Rows from block 4, named by matrix and row number. Each number is 128 + 24 x the weight over its row's rms, rounded and kept within 0 to 255. All counts start at 0. Numbers have three digits each.
# convs0: reduce pointwise conv (model.enc.2.0.convs.0.weight, 96x192x1x1), inputs 0-191
convs0.14:194103100085111111140107122123155125135089110137150159158136127138137111085112102136121092096130106078119104127113134120114077109131170107158111121127133148127134150068100090160148203137118123126120095120149103182124148106142055142147137099167170124108119125135118132105149107098163123107148102090133126138125168083112137105171115149103148132114121119092106101136130130127102126160125148145145116104117119144136140091120127111161124135116106073114140120129118131105141111138096113129200119123142110114118163075119140109158115162123123090136133125123077145118113141135134125133
convs0.15:107113152143143138105127104095137158124103146106096119106124125159132128204084127091124054130127126111094096131102107137133117086153119143102131108123112145135110143109132107168135107140085142158100120134105158100129144097170113137080144114100092100107128084103098128127096136131189142129137159126089102118132096116143164154089092117132116134131127127115091109138112119099103119154136138121184158118147116129120100130118100144099128125131163152133148106130141173101137178137176151107094134192085107097143116103137159066142124121151118119138134148120146126156117121108122133127
convs0.16:111132151134108122111140122157123158118114150156111129127122164137088158170145081132116091116140148160153116148140135133158150142159173120130120127128143113101137120164109158149125130127131115174179123128138100090110129130105209116134131101128135124117133121104147138120103154129189134145143140143175127090095127143122134145137089151178145138171150102155115144172151123100129114145123136098089111141142131144138141113166069160114082144129101151154125128134131114110130153097207091115126134174113122084093106150110151067148126135123107112150136102099117114119153169111134117153
convs0.17:139116112147110125135128135113125131143099140153132138133141143212124094217117093136140100130165096116112086159123115131143149151137123148137113142167128117088124113148126121096119126117150155128138106147119139159133107105151197105168105128115140117115086130121139124184130094108185140131125122136117112106101130109138120127104156133132120110152127132185091115134131129134147143142162126124173125090111106129154137151124084137102081137137113139133130118111126123109131113130222107177114129143135125091128101141121138115167110096088148104100157111157152161127102136137172115160
convs0.18:115117129140128151131082132083138111125098077115120141132107075080102144095113112146128160131125127110120129126124147130117151165160116123139128139153117133134133131101129160101150172092141119101113130140151129167174122202112157180123122127139119132136111149131191119142047122158063102124127112129202084127102156148097096115137120144141134181187127132125128170139114127157173116120128112104134152164147161147145092137135111127140131139156125120147094127149108144143156105127109117168133110130114140127166115113130124121122109154128132177111141146144121173118152113129128122122
convs0.19:152107098145144092121127160125118106162128184091122131120121083110109122148116134127146131128153158157174173115112113110119118117109108104132148142118168150144140113091142139138169119151130099095117085132117141122113173145118093118115144124093120149128172146163173135129096113086135130110157114185183115166131169074155132137163124156130112132143144124128137155159156167154113122153157126108143094149090139136112089087140109128156106130124116137115123098112141134148136139151110082126080162161101164183104112114147082144145099141093110104124151129112110119139169118161152121140
convs0.20:082124090141174111125088123134096096131163079137117136138118143128135097084106113140128092141102149089145113127114119166114161130140121161116134156149099139139146070135152156138128101134163152125121138142125128127107138121122125091101118153105149089102123087121193117159063127117132116103165142158111148155123131154121133116106155116130137126153089136127121128131146147198157137130099097133159139142143138125095130106104119117107145158143120154132137089078094146123105077142126129154124103118110174132139146174163084153119116136104104119111145107142144183101152162109123158173
convs0.21:117094113110111100103101127128150137110132107121121126111101108109131151083142106145102168122129151122140108098131119057079147139132121139122137189134137138093144121153152099119132146116095177100088143105134136117141167104135099099155136184151126153082142123103169129091139186095147122111076148137123104065104133115122123151143118136116118102128106111138135114138112141179130112160140139117119139137155045148154105154127136099125104150111113125141139112071130117143116123151133119148136211123112100146136134130119164104111128131151144118168107114146100127149127131099153135153
convs0.22:109132108110133111103109127134112103124092105127109132122143115134099092102152118120119109126097172165118086105120090110151141133144153142123140151139190134131142109114153109130135156137098206132148116078111157103185159112112110123080122156147140102221102112133110136123091161144119143155121145090115150122136120098168130119108135108177138102085141133133160112105137122108154122117112143141103106133100106189080108132172121121124103146122128131150120106115137111139129172109124135096133145130092137119111103087134088086080080132171130124131137123122103127122129122114110114116
convs0.23:170134082139094116117126122096116157157171130141168175128153105107098131141090107127138144147123181113176127142107149120162118164150153137115146120126101137128118131120135162124118097132146112139098114119143128152129133207159108130099099133127125106138076111141133155130109155130164128180125151116148180102117131121140158130160110209120137142135133165100095130125124121084077122123142152079136131134145129131102160150116151122119111114146106135133146100149123119065145134085137120139130145117132113050153122125112077093120122165144121139141107130100164127129106098135137136113
convs0.24:113129126066162124114114128123130128093085139082118120104159113120119169119122148119096162117131131106103151147130094117174140119127108130132121112143108138141134148101123094122115095134165114125079147172135164124153131122143154168131129166122134116099088096138180099073143115107097111137090158152098116145157103075141099093119166113109122100172085109099112135134124147115091116093140090128148106135101099095132130128108103121118134128099133098098116129112128093141115143116094109190097176135093148121110130082140062132162111118136141130144137080107127144105123136119113130109
convs0.25:141114128133084133065131109087144156135132130129147123135112123139141126107162140169140100141086137090141122116116129125109160107175124174154142118116138147121094164151107097123114153086159131170152086140121142127172141117105100105143150080144105084152096153141155133143112133160126090096082121134126142094096119113108130138096060109130132113161146112147112118103141134162148142150160112113162090134119112149120107129120114141150113104096139083151115092126139129146105137145148104112141173165155131089075100161140110144123145119128140143142126093089135161084137159123158173148
convs0.26:147144157122108119098124111075076138113088135130109144126148134102148139114102109125115149123123117129144132136171115118117094151147106118171136111138116113115116115117140143179143143110094151127116106079146096121193082124109104108142147133140092143095092116128117109135070119155143128118131075097124123110138125187120104121122117113119140199091137159133106092081110117106105121160159136142143149127085119088117136122101105137160137129128114115132108114106144109113174124180131159095159113114075090092185124122137110113073117125154111137123130114174140135126135110121164142116
convs0.27:111141142108142173135074137103143117116116122136126135129145155151173128118120091133100139095106171125116122118156117100119093142144114113078140127112112143127122126134081075141124114135092135104151127115168147092164110142149161090115155107105139125164141145131076133109129147142217088127093159109127128136150138123135112155105100149130103098102153105104125153141138206106150107153099102133138097137119131147143131099123135119115115109136111155110137129122085101099119122164183156110105128090113123141081124144120107117115103123131131117174154129122122168110166128119147180082
convs0.28:121120123122128077130114123149091123189106115090133124153128112125129145128125110131144135185123079138119101125142128090132099139121130161094147153141111116112138119116155095108132112148157134121139156116147141094111130105147111129122128143082165139131089153130110174105158068171130205121137129123149164146113104166153105109118117152126126138118099091160127108101189138088127148123128169147141096168092118114115072184143183138118159138117121145124164172112161115128086138168162157152122104117120117127128102143133133131128127133135115105136117147154075105141115114136093130105
convs0.29:148151133109133134124092116102147134114127143138099077145143144180119113144168125114107095087141129116093113141095136111151133147117152137131149079097152132143158122103063152133105202106131126162111132083091159184077158078157110088141141126188154097120104119123092122109123083119132117147133118083097102133148116130125143086150119125156126138094136101121135148103109120134128141135100122126141155142144115124147150086154157107151132130140133098119171130104165127127094121156147147106163057133110118132121129112133111125108162105156153109117125139110128138122101103143097150099
convs0.30:123124204145100147092100148146156088158101114129131104124106118130114142106106111146129103142127094167084082103137149108172114122158129117098164141098131111076117105133118083117118099126178157156109134144145124111099123079135103148120139160115135148151109150129101104141100066105082129117110148131123116124135109152170138141157142118140124136132094123050140163131142143149129148128108139127076170140112123113140151138113172109127120142149123099077110105088107127131124128167105114148128124122105129127128109150170155112125097160170113116102137108185128155128149113141141152121
convs0.31:142097121096146186138119123128130154147081084142136109111108125135134113102144155140131126147138161092139108135108145125117120113121122142125132141117106114101120146129100143130109116116160106119155159125172114131148156209125116111134133142113120121134105103103101107095201105066106157123102194114102134140148129127122174107151132126132107108111126133107163107116109123100101117143094159169127115145103132111135093096129099141087146110113104069136146126107127069191096115146113146139123122122107130150103141123148158157107131122150189116081114159125099120159087135162124125116
convs0.32:136087147082131138146139115110107115131100097145139123119111104127118118140128137182157103123111133078133165095119134142124134143119128112086147142166134140103101111104140157122086110124124168108143125135116167114199133150130101121103132121150116147124119112165138136111178150137073161136091158116140118122096238101131131168125142137109102155132130117137105171111128137131153139155129112097142140115138157136118130149125131116160149130115122104113128133122158077095074131170107097139090153113136131124137102086130157115121130117117142211129127110127087113120153158121135158120
convs0.33:137111109107115101111100170080109172093143136145130100136139114171133114151171168105175117103163129161083137112146125118153141128098112133138097172144158123116078140141069138135116136123134109212148190126118108122124141133095147097143179123112120155118125139105153148125135144100133109133084106114133095115128110131119136119115114131121121157136111155111147124112136150183146151154078145111113106138170094098120102159128148114130144097100144155123126106133176107181129176116121131132126151115154113152156124118118167139122126137145096169119111173103102103139159118142128122109
convs0.34:077097141109114113155101127119091118103159138183146127128085129100137104157118106099155142155113126136141151147128166120087127123099095126149126102165088145130103174103093102131105118150159143092136129126183121145136133093130151113140085091107136111131126128126126123154115148140107113108136132152153127080170124080098146127108162184122122127137144137124103153156137135087154145158113150144122150157138099105132102172109124126134104116135132127141122173116141103099094073167122104119109090135136102106175121132174109120122128176114106104121149131155125157148095177143108134181
convs0.35:109115080114129099133124112133075127170188119107137155128151108142147134117124145200096088153148105178104144108118120134135129100128149098126122104118113129090130139125119145126111153142146113115141145122115115117163102163096130138122177145137086127141067129162125129112127113133067188104113121109148101125126242107114123142127149105122140095107116125146125181141125107154115134155125126086118121115107119126172207132158124113101109110126110114102109143143127106136141141104135109112141141134138119177110113124124140122150125125151152114134130119089162120146153111140117113134
convs0.36:133121145102137134158100079136156114115074117135125100102130146147124129121112164150198162114140125161117134115138131135134158134146120096135122120157109140089129132141195117111093121130128094090134145105144125120172125159134135191113138092127118151123106105156131087109112117129102109095155107117216072133100108122097136150122106153156133188125141116158141130123140138103190125133225115112152144119143121123141119182112126118135182147148146112129121155164150076110139116137131150129120125116144109109139120118120153124129123139144126147106125135145126109136159130146139133137
convs0.37:160137128125111155153102104090118145130076119081114099147117129114124157094160134130123110107124083123145151140149100114145161144151163143118101134114176153171104092139147145114132156128126130133141108127139118164155143136121118139123156113141138122149106186189149029141058126104127125132054127129063099122115148134127168107156133124109087150117129124108136125125141112150084126150085131132150136118135159147138132096161056153133139112131100138138122162110179089123106134144150122150151132113123133125140113139130127129082122111135119126133150118096108148126142151135120136126
convs0.38:110131130131113119097120113118102105073140145085104128126135157168111144157114144123124177088151124143182153093136096094126144137119117132098088139113106132141101130137238130128103113121105093104115100130128121097158127108113147145132154104117140120083133153201129132160157164192143080156130113095118129095121150152122132136109125125136158120137100131133099120140138112095119136137160096099133146127114128118138113134117137103110132109122125100140147185153087073105138132118185156118106127119104111090133119094111139085141120138131113142115129110133131127085103140102106143137
convs0.39:119095150105117133123107115130103110097088124114101111103137115129127111120122127127144151115135108168100142104147104133121140167140136123135103134123131135128112121133238131113100153120140117113140140141110122134191120196083129235104142105117114140133150161167137085141128118162115112173101094132157066113090150136122120116117120123124117190135118101132121138119163126111157124135219121129148146123153129129154129168123099137120148098130133127129111133184154082098122122141154146130121118130113127119114123116096137130136138110120120160140129138110128113115154122130125139119
convs0.40:130132177140122133143125102152139116157136140117143138125110181118174135147145138133121177110133118139169122124104109145103145105092098089104109146110117101127137148102167101102075136101098104130168143109100116107197099196121111152120172104131134120101155152161096123124182124124167112112118106122164131127160104093125133132135090122123118152134092163132125114150152132111136141110090108166135115128099149118124127147112136131109168120111098116094106127158125073084145084154136165076123126131154128090126130129119109110106086113152135130164125090081107103111112105109106139120
convs0.41:120102100135122153133086144031110131107091127111116122125128143122158115095159110134109101128109139163129141151136125141129125159143139139163078146138167154127157169136104138185084113131125130115130121115116125130214126200118145170090106126124143138152116161102154076166130167118146115129128116110151042118127120166122134105118137130149156149157130133126120108136111141130136108133137126123158156171126146127168146144140116104109140126105135125098094133153122059139183137145096114127107128140130140139150129122135131146106114107104111110101117137128150158146141099132113119145
convs0.42:143146094144122122142128110126146137140097097212106108113108139100089137095144124136112173164140111139124118098152109103167132153132135097110084147105111125131106135142123145164110115099110125143100107107104079100171183136094128141133143131118132130131133108131101089103139086126126154084119116123115163135153146133115116121140119145136091167099077106095152154132118133126144145165142147117099163101224093085147147118094136115100161122125135135139162126099116082176138118161154132103124125115143124133123109111165110126119143102165117123083094136132124118128120158142090116129
convs0.43:097121121106115170123119149138090137136143113141148146097123125103139139132136143105124101119143161143146126145102166121124097144097109119156065092107086156084168184161140148143118107106114132160114116106183129117118135112112173146182101151126091126136111116105110110089085133160157127117138152141080142157137155123177146141137095123142143133137090125144109135136105156130110125156115183171155130118131126110142165113117154188116121123170132156089154167105135130153145166152122137080128137160109137121100055127127140125148104132130126135137105163136113139167129135129138153095
convs0.44:169127138109087168138171102092093128128121122117128116082127112115123089116145109097162137129137129147110120126131147134101122128138143061160102146140148137101080162127057147109177112100096125079146136134111097164134162140113134085122141103125171166114110150121153151077076108101160130139115137151120105091155117090101152142132115131098139108130088127109091137111150148143126134105147135189153122119161111131128146123157099127155142094103141124172103137117133144087143124166117124123124134100158115108151139099156133122098111124102105115120102119149165178116126164147154122131
convs0.45:106140129147120067154111151137118087142128076111127108087155101107109112132111147129160102118134131136172146129133142164177152106156092082139142125119110097107149196100142111124094159145141128147122121166142106159166106124178134120148137142115147120097102106124128125152152115117134138056158079126186135162095114107142116090128162137140151134095126130157176120097113126169114122145135121129116154141123134114150136123115130161135101130139164130123139131171125093162158130108124122117133153132141095187115159155140106113113139107143105117125135101138091162139163140108151146074
convs0.46:117080158089194151135118135082165113138140105140123097123149145114138125127136122136164132133109091128121155100152128103107114157134111159107151135181144132143154140115141121103136130132126127137139123097130164161135081101099103137161094154120164148170133103110092134080114105114126118162120190086161110145119150131137103175139125146128125124063121101166150125126136119141130130108139096099107094122083131154098115130125119103142141165170088118171146144108105096136147127171143106086132128107157124154100157152140138125113087158089102131146161153103142161134170139136113139102
convs0.47:157129100120126138096097089146159113184147151181126125140126150095145116132088138159105100146101096083065116110101117109120113144119144090105130145113096154129103136169124104151123140115120104109131144117138148108137132099115132107115141129151111141117154150139109147147162128115190186081130116128124124137100145099114125123158112136118142103115124153126121160130135177108133141133079145107121187096131118098121106107094139121144094127138123179095131150100131120114122082190127114094147126094136141114109173151124102113114136129155150095111127084102103122062126119174107131115
convs0.48:111108144131126139104110128107125184138144140106119160111126131160108112164124136128123105079134089118145127113158079135138134119108128112155092136146101100138117122136151097122124121175126120000152116137093154096151128144139144128114151118106111130101155097152133133120128120138130114137133132124146120099124118114128119183128072119133115115163130109150122120113148127141140135102104110093125129143134105136150139117137115141135112087089145130107130107136142106126126197124102131142184100123085132131141112118089133100099097118134157146146121065123117109198153129161122152145
convs0.49:097092134114106175192133149107136119134126120149098145106114113123147123118148140104130123126114112105126142111127140156124113105082129179108146122136153127123106104130135123172182138139109153139146109109100146163132162079139111161142132167116145123118163116140141127172142119135113178116116142114139136087133111142133107160134153113128133113145089159144103130134126185130130110133106155108103118159101143141135140149119171124098148072096103123135181086125146151133122134126129116142167142139155079097147157137142089125109103123180151127140081197116098094196126100110114110096
convs0.50:149122114116136109160068131052126142130113111131106133121150110099131190121165114134132089109106090146102159104157146135177181103141123138134119123128154140117123120153134087139112127133150117149110141148127125140125138124131112164100137136128109130151118078092171119173123096163164137119140130143128063099094149131177099102159172102157102090136156112115132131145140131142151110137152145157131144131138139104125105116168099167164099114099110143084129111160152116141152164110091156183136167127122156111154136152142149134130128130135128163141126167126110126184159128140119130117
convs0.51:115132127129086128147124139121109146152105130187105135116088087142117143117116127090103098132115136148123117153113164119135138117100099150137164122105188117132116108140134184115158110143137130148149129114149113161111118144126113103103142121124166123116101116110076137159176111085139137148148127145141138119134129121203180091176111116156140095120119129098145157103115171129091117149080174164142142151123121136156148079114112155132122119143116114141096093140142099145119141097109121101133128152147121143109164147158100132104111102169146115091098185105136113181091119161115114122
convs0.52:129118114131108109073137077143156076153141148109075159124114113154127084137141095111142131104131116145104140140139025129085133128134130144170139126117162131138098128169149152148136149149144121136121130134108145145119156137154144142139112093149136124158130100125142131147151122151147128139121138124144114115144116148106108133128110095136139141124133157134158118133119098108138134122142092135170148144134143125136109157133108112125130116087175138154139131129117179132157112124151134135150102166135130130151099128130158119123158093107096126153123029149165123035132123084122080111
convs0.53:103136113103166134140136139106126132163126091111119111151137112113111079158132133117139107125139109133142123123103102145161129134122142168109125196123107147072124140110171075157130101131116104157153124122146100100136119148156136128115138164128117131104110108174130126107086143123156147171120097098121084123102137125156147125168161127132128127122124131153191126105149154181102123140103158094127130143178070113127160124123158117124081128135130145139116126150147074218133149161135131103119143108108109154138171107127119133129115135141106159114170133154146112164120116156117141084
convs0.54:129110183131126124129128111112126145160098154078103113116151134090148149115108116122124154142127112107126201114141117181109125111127080095123149100115109124161151153133143126110148096115137101131155160160133114108126101152134155167154101138094145121081134128100187111127109144137124130146121157172105116126120135130140133139137105148092126106167111125152106142111159113153121102078102115119107072141109214160163129111096115124096149134124111127095136128097149137111115108106055125137121151167108138143111133130118096144153126149112179099182148119142131121121156106104126118124
convs0.55:142123112113100123124154108129100101130139125153112118125161144116113150139176136118100145124131080107122160170164120102133118123127112096137128157104116106127114117156111139102148135143095119102088135154100109149146159130149156112117119105129117123130102123109169113114156154116110110162103164125115145124152143120125087140125072126103109110130117107151115117126096120179130110137145123106116158147112139241130107108159139115103150145127120129118152059148123093180132116132116119114116170121129193151138119122119129161137087101156145118184149133084117128113200100141103153132
convs0.56:176132117142121105122135156111162112183138139170117129143131108101120107129117105168145136177136132135103120122189128154133123178124106142145123172101130144133139138174139107131090170121086144125097136113141115124107165090151128113151116125118113161110127139116117115126103165168192176106129113108164151117117085212122151148186138116102120133094070130150116083152139088117120120125149152118122082118125142134122131114120108128185131131129129148109140130113109123136145115139118159120142162125084136124104098079116112142120131120119101085088137127117117113141131126179139116139
convs0.57:130136127087101160127118125137153126128156149156158130136109135133123141083168090113114150125122105143128088127135148151065114147130153126137144152148178159117106112125124075140116145118095143088148148101117213107142109126162100177140156098125152140175134094157074156098125125118106099145140167104129150114118102116104133146127119147148159102126120138124205125171128146131115144109121120100122063131098153154133137118150102127151118102123103118097138112091102106170170081124137095121128144106129137165120122117115117125117128128143127140123167135145106151130192144119131128132
convs0.58:141142127149137113069098109134132121128117144155161152129114162183102123130080105154108133135123105123094089105137125126107155157152119118126127119100111151114164153163141141120119145118130130144137150133135121128120132145131135128090088096086125131166130108129091123177105137147147098134134134155157118152155138124100137116078075111148151111173150122145135145122087136083207139084138100144118176124125116147140122132151136141098160132106128190091133128121131114109161132139136143089106151154088101087126124173131140090114133111112161126089104101133138166081135144063133121133
convs0.59:099155172105123115148171131141135154152113122067188150139107113127107130106166160128137095124158137109123110115130121089151106137161113170136143130097164140138108120097147125138125122098098136139134121129143126136160102153124120154141150133150148137117157112126127125144120121136067147134085143139098124129141148098110121165130124176174157142117140148075159081102169115114078133107154172130162102112125116107104151082166132166138118144139144113105139151128114177134056130131099165133140171094159135093141154126095101116146125148101129112117143119139177098109143112130148124095
convs0.60:203135128096120139165102112127112110155124114081088103161124138061130113130106124149132098124105130118151142163131118080134121093087152135149124095146150147088120082100123065125080130160121117102117116102138150220097142092141114119145127141145150116127113109166127140109084117129093146136142140123093128116151171103107128131157118123139143107127128143118118109136111128093142124105117131121108136126104122110132111143116116114137112142120109089147127145113144188122074141141172111110166118133140109122081162100158145122129112148155132150156117137133091168121154133163135128087
convs0.61:131144159115109119099122110167092141124170163085101141145103139167126130170140137125099104109117159119125101132143110114138117150163130090120121103147132133113128075120142091104167145158127117153109166136112131114163127193135119214119139139129122142119106141140133168142160148118126137116166055133103112105132115139113090105101138108131211154131115108107163124151115114131092134077126134098121128151137111123087112161147109171154114125106145124089085121134094127160136154101138135103122126162111126138196142124119129142128138130134106117096088130150110096118128124118126119144
convs0.62:168147116175140131132106107196120137162117139125136100128109119165130130079137089135089098134098068063147096109134129184118144117114151100126160172147153142163131095132128169114134162106135118155101131121189093121118126131111122092093121111115098097128120154084116106097081140115153123106153158140110147148204139108125150179121135125111125112160140077112139132121141119130126126147167106133149123112084149141164135137136104140147103124123145113122131134171111108133170136164123145175148123145147147105139138103141124139098128113127161161111118147122144125137134115119112140161
convs0.63:161123136117103143126103111080131103075140164098093112126112167091139100084137127144133124087158131131073154151143102130117131113117145123125150118096095151116121107078098162103171154125141158129112079162101125130089127092131085147111103124174126111097119115151126126101142122101118080119087107119147107111104177172116145113127122128132131124148116100101140152133123167147097151126125126164156162113157105088076129142145199144115133132144133119166150161108160152131106133154079154122122124115133099127088132130143155121101143136161129119106111136139111135169119154139149159142
convs0.64:100159101147115162094155137123147198116108094157154104111112128139139137129114172159115184146126108117140132114137154108111159148137139146117119122140127159130113127120134100102153115119131076143127105139150085147073121083097098079176125100104145110093121148144102135129064097192079150119118096152102136108106128115110120142140118159103137151128124140134157102126113113130106108158135164091111123083147095079084140120087140139096122131130125142157123090118126140148146117117128109104142107102134109111172158149119107114111130121171157092117141141140094148144108115094103119111
convs0.65:075123167121123121141111131140160104174114144143133112111126129105106120132149158117129088168120096147119116137153121130127092074088086114081144111110136153145136125155113125126140089120141127136076136161142120120113139130103119132109137124070202141089162125140154105181147127063117191072099094161091162131124105058125127117123138126145124113166091103121120165143106144155143129146121156136140119140139146112128156114116120120098120120111106193123151099131104096139124130135140083124105104118091123121109113180117121120146109137126129123114123126115169129116151119145123118135
convs0.66:124113138147141097116107131127160168159167128159133114123113116135113118103111113118119111146142136122098110089096136158134155115130125101107117114115110152163131160136161107107121123162100137158140156113172136085110121092160156171147136113111112108101149156144144141081129150123128141171053169129116141152147108106156137138151158135102120126137095143094147080069114109122148121112153128107147135120147157089116134160082154114128141146129150155095168148083111133130124112119098155137161104103107114137103140092106091156141135157161129163151141163140138118179090152122085143187
convs0.67:121145132098115178131100108092161096147178139121092111111155133169103125127156101174118136118124153126172128140160119141144111125110127118104151169114127149106139099142121122100109162119143113128142101129100122169126147138105151142113121158121138158141147158164170157149107127137157145116180144110196145113089119039152152126124164112142105155157162126138124134145139174139090135135146124127162093117124148143095112105145103141128121119111090135062090166093122136115133153152136123138106107138152143117093116103099113141137146098085121124136163096098093166114105121125128136141
convs0.68:118121126121146131190099157147130105112097090126121139128128122111184087170100124145136117115131104081108075156131124131106085135153105146166109114162133133094126089120142111123141133190156101066104126106111139157147105115118118108127107140132147152137110129122110116135089145114126111134151106113148094135117099144161128117159161134104116152161114134070123110103134099129100181157203126098156137155127149142118138133111116068131106148129131125149127151153126122109158079122114115159130136118199116102189137122113152091118110101123125111129133146159124146146113142158138116138
convs0.69:092124133111098114143116116163130148116180129101151136120158134054136091124147145114149074129087169115112155133140138192137137123108105133137121099141181130179114168123125118119149097139137106171108148126134132099151122105158127133108132094118092120121097137133128136148141138131119170126168140152158086184099083099140154118128156138071098153132112126132141116117127121144140153115146108136119122162086193124158104092148116144107140163145097096092153116100126149109121152172082136128141097134107126171123132137130137159140150130124125088128125142097116142154102104100127130102
convs0.70:112120119137111121103128137117100124121126087168125110108101126124122148157128149104119126135145109138123093132108113120188102131116096124122090135155151130076142080153126096110132131128140170147144112196124190115175101116109131086139119131125121162147126110097198117117090147156133141132106180137116129111120123119154110120121188154138107159174082111098186144129113115142175142137178142115136114114134121123117110131116137116120102146152156133109149137130117133180146151118144114184120151093131204109139132099116092127133110142106116136106114107130125092093099135119144108117
convs0.71:118104123129121120128122143124097126130089125118127123119160117091101121077219141117129156130092094128107115139141152158176175139124134121116131129113149136142153138107117153121183110133131104098117159052138126108144145146132095134124144137152131145138106113143091156117154177105105148143128156076151137117134116093132113117158108128084144109092165114109138091137127154128132108146074124131127137114133094157115132154196127110146108114139099118163118110096122170106143076137129079086132169103121077105116105120133183130121104116118137125115128100146125137105106127110136116162
convs0.72:120145095144146158105141103118170147141075104134124133114121111138139183147151118128150128144136137149157156142137100140158170095171156141152118147151133105161130123116116110140146133109135137096126093082135118129121095125086105149153118132134109141139144146123163123114122111147118145102146108164082101144122134152076103161121114111122135118154109131138141121133128119142153104129122131116093124131134141129114147084146150163094101142084145121150115157135135119177091152143127149129101115097095089180096117116120136148163131120087084107124144112182188171097159201087140122182
convs0.73:131100135112118100171128170150112147119131140145176159099144106108096131109101116131144127110131078111086068153138172124115138131127126142117110120131122163143113159131109111120115159098137139128138136151126116114214142125118166114115103129126127099121136159171108129193107164133091126155165105118139144135185074088144107121128140124150151112143142121121125123151130135135102148118137120136119110155106105129137122157116159119135160159156182096132107127105139150094124069103121120116114178118112137113065128111149101130159095147114152134153111152101129083116074120126138124084
convs0.74:068141133100111119082140099110127077078117094123151127141118114130125101117132139098137165108133127117148137117108118127119105141143114135103131164098109115162123145062104153119130087137137144101102130129128137113071138128161103083140156117090124126109101170150130142113149123133106053117120116110085107118179102105122123113086116111112115127129124130129116106099083120114105101153106091117108140165125139118121104115130177090105169116148127077148132146112155134123099126141153146156075123125099140151132075088117112136125114141128163136114116073120107121084110124072139129123
convs0.75:088115124129138131131124126095075153141098122112149103118132122152137150141122118071162122136097081132134125118107150128118127149107090135132134137133076152151135120106077153121140133090121112146225153116164114153125103118140137159092145112159134100102145158118111120123110118120079113117110111141115061126132134147119118172145116146127132135116143144169098107148115109123128125128099180121183140127104165110150116113097119155100135134152123133104110164117122157129115113138149072108137141159166136129110149134137218120118133160124141121110089160118116113186107133111098131127
convs0.76:145124127107148141120078129111096107155085122155143112105178105111141087094079126098120153114128188125147100149120159120137101083128106144132112088125094178080165209133096123098082133099147102099137114114126095149134107100114105155136135148106131107135118169125149147117137168132095147140094166130109118124171108126133102122140127134109122088113163105147094117119106095126122112145153122121153168159123095166159128132111139148154141110127109131124122154135129078103132105116124099110152097110141114129101126129163118097164145118141114116115114161108107110167073111113129144114
convs0.77:147127140139088137067131080093085069162161147138109143140095114101111089143097143128114105131131108125104097118130113134099129119147112125157119119116089134144104149144096132133088136118130121080104149125094147128141165111141125106141142100130119147115133089135119120121118115157089128069126143117129108140126143125098119118124083112118104117149119146100096152122122106096077143146112114156123154128104140102145164091126169084116136111094116153145146137091158106132094071144102128129129149091086125141127117135133103119143157070178176098099132086146098104075125139138150157157
convs0.78:110130148136115134133119132063080134161158119121106145146154121079149115101129165109103135145116141137146139129081118141142091145131107110100107099116110136158134141153065101116085115145159096141122133138125129140133147113120102097138166159130146104118101158162152137104091135132087160156083147124053116102095145109140142094158161135110108134126135110138123132134129113153090142143057156132161113150116103133112140059123081142102134102111119155140120095088110115139141153153124103137156132088107137119137133137105109136112106112127112074098139122113080098143090130126111112107
convs0.79:087124094115149112132159111087102117116079108131096088087117115105077096141145132079138163114145130133197120114118102154173111126142126126091098099114134147129132145092163106140058107130120105129118086119090094132118119069126095122132130140103110131131104171156116147108134153131112116180090121125097122138158087121116116114121146083132140104118151118106137102127134128179080121139109121104112158190106128115138126135151162139119154137110139092142138148086140121166120166109141096110115115104111116145138117094148123142103163119141124109089092111113096149140119146130114130129
convs0.80:131122140111173124101130146084158123113094162124142148126149107112119145101119100153097124110091127097118122101116141173157110157140135121120134130113142112112164169144113127121102118139123118169085121105088145126173154170166086109136113153137146125125162143150097151146113143130149123120160105097143108164143165113128093114090137119133152135106081123132150126134134140156094117116082142130126145110098124145149118064100164146125110132146125100070128149125138103214132149109128129110111118116100129207108099154128111154160126115098153131136172159116106188141146136123129136125
convs0.81:146164128154129129113163116161131101141220125115102164111142102161143092093108098138090118141122149142155090097139123189159145127123135137109102123122119154134132161135112131148117138159112120108129113127099135099163120156104199126125135129130084100075126134152108146133085157138127139100158096114138162095182092133125133116128165096104122148130115129151158146124124144212138117116120110130105131098114133162134117146110142121114091105113102129145138122133131101178116105111130130126143119161151178143146158088112120121101086118149113137138110159124173117152116139137127159146
convs0.82:134137129137114120100102099086155106104097131116110122121136126124122139093135139142110144121168160159176134127144133115094185088111136143123132091128122121119133115115130126100077137103135130095129090099115143135118161128144093151119149091122144123147135173188150118153190168142173106165103168128107121095147127116116135119114122101155137126138102170165121130165104143093151148129137108175127148151165123117135136109125081136122106134119160164099123120168120092108123128064110166119112123106105122128122081156114149092146124105136169158182152110110151164132172124104102124144
convs0.83:119113091117091122126108102111145129124126130172065096101105122100105131111142127129104140117133132143100143102141104150130088110128123110116091126089184163129100160121097150111084129137121123126118152148109179138154172163122112061127127115141117118133113152117112118133125143131089115174098152155124129106126149131104102104117175101098123095121093112136182089127138125162104128133092120127119142125156154094147135105117116126131127095104172121117134128063112120170112093123106113159124140085110206165138132137140100173138124135141150079081115118120091133141128133142107122128
convs0.84:128104150112099104097126103112149122120118110121099080121125124113119140127123130107127113130119154119134151087139119138207144150108135106097118129162165134124082157112093134107149142147114140116142138078153103128098122117119143092084134094144156110127125112124181108176100114112094153130122143117121096121135076130100145103111135156106116123117132137105221077130154091103086137151095165187109113098119181164121171134119113152124115115127135174122133129107115150124117092133085102101124102138153155093098088117157106112126109135162116110104140118129120138103121137138127128142
convs0.85:122120139142130110126131110144137134149185118153102100109126117100130104109107194107128175117139108167111122088105140129115143118115118117152130098093169100156159129137155147091165144121104115112138137155123143138151115136132125077107145164133093103140122120141121124152166063105125127096177101141198165159147113148126114111127137144104160157118105130111116120107123118128115112124124105168099101090143147188106151131149155112101124130127138131157153129151122167100113090111086139125146124118092134164154165154121123137111109144143205074137164118097146101126090119120123120138